config = dict(
    encoder_arch='vit',
    model='masked image model',
    mask_ratio=0.75,
    encoder_norm='rmsnorm',
    encoder_mlp_ratio=2.67,
    encoder_fused_qkv=True,
    encoder_bias='qkv',
    encoder_width=128,
    decoder_width=128,
    norm_pix_loss=True,
    init='orthogonal',
    residual_init='scaled_by_depth',
    beta2=0.98,
    max_steps=16400,
)
Rows from block 7 of the encoder of a small masked image model, named by matrix and row number. Rows with one number belong to one neuron. Each number is 200 + 40 x the weight over its row's rms, rounded and kept within 0 to 999. All counts start at 0.
After each neuron's rows are labels from the 100 images, of 14848, where the neuron reaches its largest size: "colour at peak" is the nearest of a few named colours to the mean colour under the peak; "top examples" is what is common among them. Only what is clearly more common there than usual is listed. The data: stained colorectal tissue patches (NCT-CRC-HE-100K). In brackets: how many of the 100.
# gate: MLP gate (encoder.blocks.7.mlp.gate.weight, 336x128), inputs 64-127
# fc1: MLP up (encoder.blocks.7.mlp.fc1.weight, 336x128), inputs 64-127
# fc2: MLP down (encoder.blocks.7.mlp.fc2.weight, 128x336, transposed), outputs 64-127

gate.156,247,189,201,263,211,168,102,203,203,203,173,182,201,219,119,248,210,253,237,185,237,228,221,196,176,230,168,198,215,225,175,291,223,127,168,155,154,194,252,267,198,177,199,264,244,281,175,109,315,203,202,220,264,201,180,193,194,193,265,240,216,187,127,219
fc1.156,216,210,228,216,153,150,229,209,211,272,192,237,162,138,207,275,198,169,207,193,219,178,247,217,122,167,218,149,255,281,177,210,206,304,250,198,238,191,203,269,217,221,185,166,197,250,148,127,188,183,187,220,282,161,184,208,211,194,173,258,202,188,178,219
fc2.156,181,188,165,106,203,236,188,143,172,157,204,172,223,208,241,142,263,189,194,178,204,221,157,235,227,244,260,185,210,156,236,161,238,178,199,215,239,193,201,107,234,208,232,216,214,164,202,224,108,158,224,239,178,234,339,204,168,189,148,105,218,215,180,220
colour at peak: grey (47)
top examples: tissue: normal colon mucosa (50); tissue: adipose tissue (27)

gate.131,110,164,176,200,300,188,217,220,163,114,250,208,280,217,215,215,198,244,266,251,199,207,228,223,230,150,124,202,204,203,210,181,187,204,245,301,171,250,269,217,201,206,189,189,165,204,201,245,184,166,150,266,229,247,169,157,174,167,190,252,245,245,213,213
fc1.131,141,251,242,187,258,225,177,202,224,65,242,153,221,232,205,131,149,254,225,199,259,257,246,204,235,202,106,134,207,160,208,229,190,197,208,282,202,217,259,216,232,209,146,151,201,191,227,184,259,145,240,210,216,203,190,186,180,178,218,241,239,216,187,115
fc2.131,277,206,217,168,142,223,176,183,248,271,113,230,172,204,235,150,233,162,171,143,193,230,181,150,145,247,208,198,213,187,183,250,247,137,172,132,199,174,144,168,189,198,190,211,216,198,206,236,125,193,244,189,193,149,233,226,201,231,236,202,151,127,192,179
colour at peak: grey (69)
top examples: tissue: lymphocytes (98)

gate.252,213,212,189,145,224,265,216,145,195,188,154,266,237,184,218,162,225,218,180,209,117,196,188,161,254,149,174,186,187,247,186,193,211,175,200,246,229,176,220,169,174,237,229,235,165,167,133,148,193,165,168,212,192,148,289,210,212,115,180,148,159,290,139,179
fc1.252,174,194,164,290,127,144,163,225,166,128,199,189,159,196,229,156,183,169,152,240,192,200,221,224,262,211,236,148,174,127,137,182,225,233,184,222,236,251,172,223,195,189,259,182,189,183,220,230,114,220,162,152,199,225,176,227,275,241,198,172,203,229,194,173
fc2.252,164,168,191,246,251,175,215,202,176,232,232,125,200,88,178,240,153,256,169,121,158,181,202,228,240,279,228,206,198,237,233,208,203,205,158,207,193,161,204,243,129,186,191,166,203,168,197,167,198,194,215,148,145,220,274,206,204,189,125,198,208,213,184,219
colour at peak: grey (48)
top examples: tissue: tumour epithelium (50); tissue: normal colon mucosa (34)

gate.276,159,181,117,190,200,156,212,118,215,213,202,225,167,254,171,264,246,207,228,233,189,158,209,201,243,220,226,192,214,239,187,246,247,249,184,265,252,206,267,203,197,194,221,215,155,205,177,129,147,269,120,252,157,205,238,180,269,261,285,277,223,194,237,187
fc1.276,155,226,177,207,218,149,197,229,170,209,230,263,213,188,214,197,245,241,179,110,251,270,190,166,185,234,218,295,272,266,171,217,184,254,116,224,152,280,191,154,179,173,291,175,205,233,184,212,168,219,171,199,142,239,181,201,188,279,169,237,143,176,202,249
fc2.276,148,242,214,257,187,123,221,129,168,164,220,140,127,159,228,134,115,180,223,260,128,175,232,263,263,228,212,203,202,234,145,204,226,184,178,238,215,204,189,232,184,203,227,228,212,161,150,106,230,252,248,218,186,204,227,186,204,232,214,288,243,241,201,176
colour at peak: pink (91)
top examples: tissue: debris (31)

gate.277,151,190,135,249,261,238,203,235,200,176,202,154,346,186,174,232,195,129,240,221,107,120,209,201,217,178,192,160,144,182,215,159,208,157,199,200,161,192,273,170,182,234,174,247,262,162,214,194,226,239,153,146,200,255,218,191,211,161,124,217,168,242,228,246
fc1.277,220,161,202,215,259,198,233,262,165,177,164,273,273,198,176,229,104,234,188,184,232,180,163,266,208,188,178,202,221,202,160,244,217,188,107,221,164,223,243,200,180,211,194,180,238,250,188,216,270,200,178,197,177,229,173,173,212,203,188,164,243,206,229,174
fc2.277,180,202,235,254,190,247,198,164,245,163,229,236,226,123,197,179,189,183,210,193,182,138,150,171,284,213,262,230,233,289,194,190,184,160,187,208,218,192,194,181,213,277,188,129,266,265,166,186,187,243,201,152,183,193,233,217,150,246,206,320,223,185,200,179
colour at peak: pink (80)
top examples: tissue: smooth muscle (67)

gate.144,208,167,126,174,263,281,193,178,171,159,270,181,226,200,211,211,129,218,202,167,225,201,178,171,272,171,204,152,195,190,171,138,169,160,245,216,255,147,178,249,156,237,174,183,201,109,195,231,150,199,170,205,250,167,165,196,206,195,179,224,234,123,184,178
fc1.144,217,193,217,235,226,179,233,153,188,158,201,201,171,168,248,166,276,190,161,166,175,175,266,215,197,186,238,207,139,146,165,151,156,159,210,234,171,278,235,220,161,195,224,138,239,216,243,266,156,147,252,207,246,166,171,182,150,214,104,137,193,268,128,219
fc2.144,178,224,189,174,241,217,225,224,167,180,239,116,243,146,201,189,268,220,198,184,190,225,96,294,258,201,213,160,183,160,198,135,267,170,146,239,172,227,205,143,200,203,204,243,195,183,225,195,224,150,179,266,185,189,227,186,168,191,181,135,253,206,273,193
colour at peak: white (74)
top examples: tissue: debris (40)

gate.21,99,198,173,131,157,151,143,160,194,212,202,259,207,233,129,171,210,176,234,190,191,249,221,178,197,150,293,218,235,160,205,222,162,204,183,210,137,156,166,193,217,165,214,197,159,221,89,209,183,259,249,220,193,272,272,184,231,214,196,233,186,128,153,229
fc1.21,223,204,206,188,249,229,264,287,188,188,199,224,261,206,223,119,229,139,180,218,159,205,211,157,154,187,138,204,138,239,241,272,191,220,174,170,196,176,171,155,223,227,220,305,141,176,154,249,222,166,107,186,202,199,160,244,232,228,156,201,190,232,237,229
fc2.21,181,209,193,168,197,146,244,186,234,190,164,167,224,200,171,227,215,236,197,224,199,241,195,238,180,158,183,139,200,185,171,246,218,134,230,236,206,285,151,158,165,173,208,212,186,263,277,176,249,203,99,219,244,204,175,216,228,179,302,214,195,198,221,172
colour at peak: white (51)
top examples: tissue: adipose tissue (50); tissue: normal colon mucosa (39)

gate.0,217,194,263,189,230,192,136,210,215,209,182,198,235,235,200,187,161,261,172,230,206,209,284,182,189,263,215,174,220,193,198,204,212,215,100,189,235,255,183,209,152,212,211,222,195,179,104,217,171,264,223,208,256,177,184,208,175,227,189,64,214,172,232,188
fc1.0,200,213,271,255,187,228,173,223,229,109,164,196,248,226,184,180,156,161,173,213,192,176,242,198,124,198,211,222,173,219,178,245,214,199,158,134,269,280,220,174,218,284,229,203,217,218,155,295,105,214,295,174,220,234,270,213,144,200,199,144,183,160,194,141
fc2.0,249,220,225,189,128,225,157,178,271,262,181,215,261,206,222,179,205,258,244,216,200,292,271,154,184,191,227,201,174,230,106,222,195,212,182,211,205,243,153,155,207,215,283,173,183,226,232,194,168,200,189,175,182,199,227,222,122,195,176,276,162,185,152,157
colour at peak: white (76)
top examples: tissue: adipose tissue (74)

gate.34,203,186,294,215,228,261,299,217,202,208,221,168,183,216,208,210,192,104,226,140,226,205,203,111,119,233,230,247,195,262,240,176,190,281,245,221,178,192,200,190,224,201,206,190,203,223,188,161,117,168,188,209,240,230,135,193,205,222,167,197,187,239,170,238
fc1.34,176,187,245,130,185,235,119,169,186,172,162,214,230,209,218,219,190,285,163,181,254,215,283,206,154,229,204,238,249,223,198,212,266,226,211,193,90,214,303,164,201,162,191,210,218,236,176,122,206,188,168,176,215,198,198,220,177,202,177,206,191,219,230,222
fc2.34,247,197,132,142,143,235,233,149,151,152,170,227,209,290,188,178,186,145,156,152,234,255,192,187,184,179,184,193,183,158,234,243,171,212,190,212,231,258,232,215,192,142,227,204,224,204,233,252,177,192,264,254,177,203,275,189,189,227,219,101,254,184,255,214
colour at peak: pink (68)
top examples: tissue: smooth muscle (57)

gate.210,174,214,186,156,227,245,207,167,117,138,268,209,224,284,209,208,209,228,186,174,150,281,169,171,174,211,177,198,196,160,155,219,198,107,129,211,216,192,158,221,175,175,274,140,174,255,199,248,178,220,283,241,266,184,182,183,181,157,176,209,194,216,100,216
fc1.210,190,235,220,272,179,228,171,232,250,243,190,136,141,190,174,191,277,174,195,168,242,222,204,122,181,204,210,120,162,232,202,160,176,205,237,236,234,197,235,125,244,227,208,123,196,236,241,141,181,165,204,180,196,164,210,196,226,229,308,243,126,220,232,106
fc2.210,195,208,177,185,200,240,181,208,156,181,210,269,268,290,189,281,182,208,184,175,179,207,124,279,195,282,184,190,195,214,175,161,227,156,123,181,189,194,149,241,188,123,196,224,163,170,205,253,153,200,239,234,191,225,243,174,157,194,190,183,217,179,214,234
colour at peak: pink (71)
top examples: tissue: normal colon mucosa (99)

gate.168,222,204,167,256,224,232,187,209,172,167,219,157,204,238,214,168,141,177,169,176,140,191,164,171,158,222,259,192,155,187,194,184,117,267,189,179,137,241,279,255,151,234,211,263,218,205,154,267,201,256,218,157,209,206,192,194,176,181,234,206,181,266,260,231
fc1.168,210,211,248,207,235,204,203,218,145,190,178,194,200,175,234,179,221,139,158,174,196,208,231,248,161,227,187,181,180,161,206,152,184,239,209,177,233,223,201,274,151,321,156,283,222,172,210,173,188,213,300,185,293,224,212,180,145,216,269,98,196,170,216,177
fc2.168,224,216,226,174,180,166,237,163,213,218,163,113,170,230,202,140,206,252,197,225,196,244,221,206,192,159,156,227,192,138,166,254,237,176,202,200,249,279,158,221,160,249,153,180,130,202,210,112,189,111,197,279,168,165,225,192,206,208,227,240,212,197,241,169
colour at peak: grey (58)
top examples: tissue: normal colon mucosa (99)

gate.18,194,160,267,206,289,185,125,284,158,179,151,125,228,222,164,195,242,249,242,168,148,178,312,284,125,218,241,161,218,140,214,173,128,251,224,213,199,245,228,197,194,191,214,225,247,243,173,196,138,217,246,148,213,206,155,189,178,221,225,278,212,185,218,190
fc1.18,135,174,191,300,199,167,186,222,224,166,159,180,215,166,177,186,198,205,160,234,299,183,147,145,170,193,229,171,250,216,213,248,208,250,209,228,185,193,237,224,210,207,249,205,243,192,225,169,142,192,196,231,166,235,192,267,308,225,170,311,139,184,213,199
fc2.18,231,219,259,190,200,207,214,253,227,155,241,221,203,178,289,188,249,179,199,185,206,166,189,181,214,183,192,158,208,171,203,174,234,129,207,190,229,216,184,206,226,219,186,198,149,181,160,270,134,169,209,197,243,199,208,195,243,235,163,141,234,135,154,181
colour at peak: white (66)
top examples: tissue: adipose tissue (57)

gate.230,185,265,150,222,261,164,275,219,177,226,180,173,189,197,188,206,200,189,173,219,144,184,197,261,128,239,218,208,175,183,233,236,223,288,250,234,213,148,168,205,216,199,281,187,158,254,202,215,173,203,187,224,158,177,177,130,245,191,230,267,214,256,232,225
fc1.230,172,169,186,197,190,159,160,229,201,167,126,229,200,261,212,208,200,254,264,199,145,191,227,178,250,137,249,224,299,214,149,210,196,149,144,150,180,307,204,202,183,168,166,191,174,275,191,197,219,172,135,191,159,249,171,200,227,222,242,218,246,101,263,200
fc2.230,158,230,146,247,151,233,157,202,151,155,179,241,227,208,225,248,192,214,159,183,224,211,123,239,207,212,203,165,249,211,236,254,272,160,149,225,151,112,171,200,184,174,256,235,237,185,209,207,253,277,199,288,120,230,237,220,263,237,184,208,197,189,245,240
colour at peak: pink (67)
top examples: tissue: normal colon mucosa (28)