{"encoder_mlp_ratio": 2.67, "encoder_head_dim": 64, "encoder_bias": "qkv", "eps": 1e-06, "lr_schedule": "cosine", "final_lr_fraction": 0.1}
Rows from block 7 of the encoder of a small masked image model, named by matrix and row number. Rows with one number belong to one neuron. Each number is 50 + 12 x the weight over its row's rms, rounded and kept within 0 to 99. All counts start at 0. After the name is the row's rms in percent of the matrix's.
After each neuron's rows are labels from the 100 images, of 14848, where the neuron reaches its largest size: "responds to" is what is common among them; "patch colour" is the nearest of a few named colours to the mean colour under the peak. Only what is clearly more common there than usual is listed. The data: stained colorectal tissue patches (NCT-CRC-HE-100K). In brackets: how many of the 100.
# gate: MLP gate (encoder.blocks.7.mlp.gate.weight, 336x128), inputs 64-127
# fc1: MLP up (encoder.blocks.7.mlp.fc1.weight, 336x128), inputs 64-127
# fc2: MLP down (encoder.blocks.7.mlp.fc2.weight, 128x336, transposed), outputs 64-127

gate.27 102:29 39 61 31 61 46 71 54 51 47 52 64 60 66 43 67 48 47 67 53 41 36 46 49 39 49 55 48 43 37 47 47 59 33 49 62 57 61 55 43 75 49 45 38 49 55 36 51 32 58 37 51 65 42 44 29 50 18 38 52 62 37 52 33
fc1.27 096:60 61 64 65 25 45 40 34 57 62 60 48 44 39 45 35 50 69 50 60 72 44 56 58 69 60 80 53 47 41 60 63 60 52 60 69 33 47 55 53 57 71 47 40 48 54 59 30 63 43 37 44 52 38 64 47 82 75 66 61 46 56 42 58
fc2.27 089:47 82 87 38 47 72 43 73 26 52 59 51 62 68 54 53 57 56 47 35 43 57 38 49 41 62 29 39 52 49 42 43 60 49 40 43 16 52 30 45 53 30 56 51 46 50 41 43 43 38 66 59 52 51 38 46 42 35 37 34 44 45 60 68
responds to: tissue: lymphocytes (65); tissue: normal colon mucosa (26)
patch colour: grey (47); brown (32)

gate.153 102:58 45 59 82 53 62 35 45 53 54 55 35 63 57 59 75 53 73 41 41 53 39 63 65 58 60 56 37 58 65 66 35 49 37 50 69 33 34 57 36 53 61 47 63 48 50 47 42 38 55 72 39 38 45 49 49 63 53 29 56 27 46 32 60
fc1.153 099:50 49 53 48 70 41 43 59 43 44 49 39 54 55 38 39 64 57 56 48 43 73 49 66 46 44 25 54 67 53 67 57 51 65 53 53 55 39 33 56 49 50 46 65 53 24 59 59 53 25 41 71 50 56 25 50 27 32 51 55 33 44 47 62
fc2.153 095:38 29 50 41 62 67 40 39 41 35 53 76 39 72 34 64 45 53 73 20 44 39 51 56 47 63 69 33 51 51 56 60 47 55 48 58 38 38 47 40 78 43 45 49 50 42 77 62 33 54 46 52 31 55 58 52 55 47 58 35 21 50 43 62
responds to: tissue: adipose tissue (50)
patch colour: white (85)

gate.317 087:36 42 39 37 46 45 55 37 57 42 57 48 43 45 24 57 58 61 37 38 53 50 52 41 26 50 36 42 53 92 49 50 57 56 68 69 58 51 69 41 44 50 57 55 35 57 60 40 42 65 57 53 23 44 78 60 32 54 69 58 40 49 63 33
fc1.317 089:51 52 69 55 55 48 68 59 53 79 47 32 62 61 62 55 32 47 48 45 34 57 43 55 35 45 46 50 32 64 44 38 52 47 55 53 51 41 57 66 60 68 51 57 53 67 63 63 48 62 55 70 55 38 50 51 39 40 41 43 37 68 39 33
fc2.317 086:65 44 56 45 49 62 49 72 39 58 53 18 79 66 48 48 57 57 44 33 50 42 43 52 39 41 36 40 35 22 48 34 21 36 56 50 53 68 41 45 62 43 34 54 31 33 57 58 49 48 46 33 39 47 46 55 55 41 53 57 35 34 48 33
responds to: tissue: lymphocytes (49)
patch colour: grey (45)

gate.14 099:64 52 59 23 44 52 32 66 73 30 55 68 67 60 53 49 50 45 57 51 44 42 56 77 34 41 45 47 35 60 57 68 47 57 41 50 43 51 52 75 54 55 42 53 54 48 60 72 43 38 44 72 35 57 47 39 58 35 54 61 52 48 45 38
fc1.14 102:52 52 47 56 59 44 60 73 48 37 40 56 70 43 58 68 71 67 56 62 62 54 59 51 68 43 49 71 76 56 70 44 44 37 59 52 63 55 66 46 70 46 63 68 53 47 42 50 37 58 54 42 47 76 38 33 29 29 43 51 41 36 73 60
fc2.14 096:57 40 39 32 60 44 41 36 46 42 38 50 42 62 62 47 27 53 71 53 49 59 55 62 28 52 55 47 49 47 61 52 31 43 45 46 47 51 43 56 50 39 42 58 30 45 56 58 28 24 65 39 46 62 70 53 49 23 62 30 40 53 50 43
responds to: tissue: lymphocytes (66)
patch colour: grey (52)

gate.251 113:25 54 53 64 38 52 49 49 42 51 59 47 52 57 54 56 37 44 52 58 61 62 63 37 70 48 48 68 48 40 68 51 47 58 48 50 54 43 51 59 19 32 33 41 56 55 44 69 36 38 42 56 47 55 60 50 51 33 40 75 54 38 24 47
fc1.251 111:59 67 71 48 39 51 47 62 47 60 65 42 61 49 38 43 36 42 55 66 50 54 34 69 36 51 57 42 54 49 50 58 53 59 54 46 33 44 40 37 63 53 56 20 49 43 65 59 55 61 54 51 41 51 41 57 60 63 54 36 46 41 67 51
fc2.251 110:64 29 45 39 40 58 45 29 52 31 51 54 67 43 42 67 63 48 47 43 57 39 46 51 36 49 47 28 47 53 40 58 54 48 51 56 34 45 51 65 52 75 45 49 55 31 22 26 51 62 34 44 44 52 45 61 44 34 49 66 33 55 51 36
responds to: tissue: lymphocytes (71)
patch colour: grey (52)

gate.320 105:50 60 47 41 58 51 69 44 55 34 27 21 47 50 49 40 68 41 60 71 16 52 74 41 62 60 48 46 62 42 36 33 52 22 40 52 51 57 39 52 63 48 48 65 56 57 30 55 42 46 66 55 42 56 56 54 25 42 24 62 60 50 41 43
fc1.320 106:48 52 48 42 55 37 45 59 38 45 32 37 47 54 30 38 59 34 48 52 47 49 69 35 62 78 40 52 58 61 33 46 20 62 43 49 48 54 37 57 67 64 53 59 55 68 58 65 51 37 40 40 37 79 56 59 52 63 56 79 46 59 14 57
fc2.320 092:56 58 51 37 69 52 53 55 55 38 74 59 59 47 44 64 40 63 55 50 54 44 52 58 45 41 63 43 58 59 64 82 64 52 62 40 52 35 53 56 38 60 53 41 35 50 64 40 40 62 43 33 47 34 63 29 65 53 39 31 70 39 52 56
responds to: tissue: lymphocytes (90)
patch colour: grey (61); brown (39)

gate.244 073:50 58 42 27 43 61 44 24 48 41 42 35 48 73 60 42 34 63 54 62 38 41 62 23 53 65 43 38 62 53 45 15 45 49 52 50 32 43 52 40 59 55 48 58 54 50 38 78 31 39 37 50 57 31 58 43 59 63 39 74 64 43 73 34
fc1.244 077:45 50 43 42 58 38 53 52 53 40 56 24 52 35 35 71 40 47 52 37 34 38 54 53 25 37 53 56 38 62 64 50 32 26 65 47 57 59 55 63 40 52 55 48 41 50 47 65 63 41 47 59 82 50 37 49 30 65 30 31 53 59 43 62
fc2.244 078:42 70 42 20 52 61 44 22 46 51 36 48 59 63 41 45 37 50 49 44 37 50 36 68 21 31 70 46 42 37 46 53 41 31 43 52 36 58 56 46 62 45 43 44 31 52 42 42 47 56 41 69 47 57 69 47 52 61 66 53 39 54 70 40
responds to: tissue: adipose tissue (45)
patch colour: white (78)

gate.175 107:44 66 48 45 74 67 57 76 56 61 30 81 48 75 36 57 52 45 70 60 48 37 55 64 31 42 25 39 60 57 51 46 76 40 48 32 35 41 37 55 52 32 39 70 51 41 43 49 47 38 37 35 56 57 39 53 40 20 62 56 52 42 52 57
fc1.175 112:46 47 47 51 40 74 35 61 34 59 43 68 53 51 50 66 58 28 46 50 55 41 51 38 26 39 50 37 39 30 34 19 50 49 28 39 50 37 46 69 56 47 60 60 65 54 35 61 43 46 57 59 46 55 67 69 57 41 54 52 67 58 64 49
fc2.175 115:57 38 51 45 50 19 41 40 49 48 60 10 54 35 55 44 51 47 15 53 50 77 56 41 79 63 62 60 48 46 57 79 39 55 58 58 53 55 45 46 43 47 61 32 42 39 50 25 45 56 52 52 58 48 45 37 55 74 41 49 46 47 54 45
responds to: tissue: normal colon mucosa (56)
patch colour: brown (39)

gate.133 081:63 46 52 22 34 59 31 54 73 23 50 35 37 39 38 60 57 51 44 46 14 57 52 39 26 42 44 42 35 55 58 47 47 58 70 52 60 37 36 48 35 32 48 34 52 48 82 65 49 56 41 61 39 46 53 54 39 58 59 56 43 59 52 50
fc1.133 078:71 46 60 64 57 39 62 69 29 66 53 61 51 49 47 35 48 43 40 61 61 40 55 48 64 69 55 48 48 28 40 53 47 50 60 46 50 51 60 33 59 56 49 44 46 49 52 53 65 51 51 38 50 44 32 41 60 57 44 52 61 51 59 38
fc2.133 075:27 57 38 66 60 46 65 40 49 71 53 53 55 38 21 57 48 43 65 55 42 58 46 42 57 53 45 64 41 61 71 36 54 52 53 79 43 37 38 52 50 27 58 50 46 36 57 54 66 43 52 50 58 61 33 41 34 49 49 43 40 54 51 65
responds to: tissue: lymphocytes (68)
patch colour: grey (51)

gate.167 108:55 51 76 66 46 54 51 42 44 35 53 61 50 40 49 39 62 57 34 33 54 58 42 50 50 81 61 45 35 36 57 50 65 24 33 71 38 70 69 36 40 50 50 33 62 62 53 30 52 28 50 57 81 52 63 46 50 56 33 42 44 72 53 38
fc1.167 105:42 45 65 64 54 36 62 52 55 66 40 47 51 23 55 38 63 56 44 58 41 51 63 42 39 56 42 56 44 35 66 83 32 47 62 59 38 63 30 32 47 38 73 43 38 60 57 67 43 43 35 38 33 55 42 42 66 54 43 36 59 58 58 59
fc2.167 104:51 51 48 32 50 67 53 57 36 53 48 58 35 81 39 63 34 50 64 65 50 20 64 51 29 41 43 61 48 33 72 44 42 70 56 53 67 27 59 59 60 61 33 59 53 34 50 50 42 60 61 50 46 57 47 42 48 22 66 56 27 46 20 60
responds to: tissue: normal colon mucosa (93)
patch colour: grey (46)

gate.281 092:45 54 35 55 68 47 65 74 61 41 50 61 58 51 67 30 41 49 41 16 52 45 29 46 62 46 44 55 74 64 35 41 46 46 39 61 29 60 49 56 42 55 51 46 69 39 55 42 52 63 39 39 65 60 41 46 46 51 47 67 52 56 40 51
fc1.281 094:55 53 59 60 30 59 51 42 57 55 46 54 48 49 66 72 75 56 51 73 56 35 50 44 28 50 74 52 56 50 61 51 66 56 34 41 66 34 56 47 41 52 63 51 42 43 30 42 50 89 43 54 23 51 48 52 60 57 41 40 27 93 57 32
fc2.281 086:36 60 59 65 49 40 50 68 49 43 65 57 34 43 71 50 60 54 26 42 50 43 37 55 64 51 55 46 70 44 70 61 53 45 47 52 29 55 51 42 65 56 45 43 59 36 28 45 53 31 41 51 54 55 37 62 63 74 36 54 38 83 54 55
responds to: tissue: lymphocytes (39)
patch colour: grey (46)

gate.205 108:44 75 55 56 43 66 50 45 48 40 62 46 38 44 60 39 47 46 55 43 20 61 46 68 42 45 44 64 30 37 48 52 29 20 50 63 51 64 47 45 60 55 52 40 37 34 54 56 30 45 45 65 55 44 61 33 61 60 56 51 37 66 43 60
fc1.205 102:48 58 67 29 45 64 64 82 52 60 49 54 58 48 50 48 40 53 72 46 56 17 43 48 56 49 48 57 54 47 69 51 26 49 72 59 55 55 67 49 64 69 44 42 66 71 66 21 62 47 57 69 45 50 50 53 47 42 38 35 56 56 65 33
fc2.205 106:51 58 55 52 49 56 49 73 55 57 60 52 70 39 68 55 45 53 44 31 57 37 58 41 39 44 56 64 46 61 40 60 40 47 47 46 64 78 51 41 44 54 65 31 52 64 55 25 62 69 40 42 74 46 27 53 56 81 60 49 53 48 51 32
responds to: tissue: normal colon mucosa (94)
patch colour: pink (71)

gate.260 112:59 32 60 42 35 61 35 57 46 32 46 28 81 47 60 41 40 69 67 51 51 63 46 29 61 51 43 48 66 29 48 73 38 55 41 62 35 49 64 45 58 28 58 39 58 46 49 55 43 52 62 43 56 45 50 48 49 83 68 46 49 44 72 65
fc1.260 113:47 56 43 48 62 58 45 58 49 56 61 46 50 55 78 48 39 66 91 37 63 46 42 62 44 51 41 60 59 46 59 50 63 57 43 54 36 49 49 57 76 48 39 59 58 45 38 37 41 55 43 65 70 53 39 41 75 48 54 43 52 28 52 74
fc2.260 115:51 53 68 59 59 27 53 63 58 44 49 36 28 21 68 32 54 45 43 48 49 32 59 42 55 43 53 37 52 55 46 57 40 38 66 53 65 66 54 39 52 74 42 60 58 50 61 48 65 36 48 36 54 45 69 52 40 49 52 53 49 54 62 31
responds to: tissue: adipose tissue (47); tissue: normal colon mucosa (36)
patch colour: white (55)

gate.322 080:62 65 37 54 50 49 60 27 65 50 39 33 61 57 40 56 41 38 58 54 22 56 51 50 48 65 34 51 34 55 55 72 55 24 44 42 65 51 48 55 61 41 30 68 50 33 28 54 57 43 48 27 59 59 46 45 55 69 56 56 48 43 66 38
fc1.322 079:46 35 49 44 48 38 33 44 57 47 43 67 57 70 43 35 51 49 34 39 74 48 67 20 34 53 50 46 49 35 62 66 43 52 64 57 45 60 47 39 26 48 44 33 41 59 58 40 58 33 68 54 47 53 60 64 39 62 45 49 25 80 42 60
fc2.322 076:53 41 55 62 49 56 36 48 46 53 54 47 50 29 75 33 51 59 53 37 40 61 75 37 65 63 49 30 44 47 50 49 21 37 51 48 71 60 47 57 48 54 40 49 44 38 32 41 46 58 52 44 36 36 78 58 46 71 37 51 43 49 69 52
responds to: tissue: normal colon mucosa (42)
patch colour: pink (88)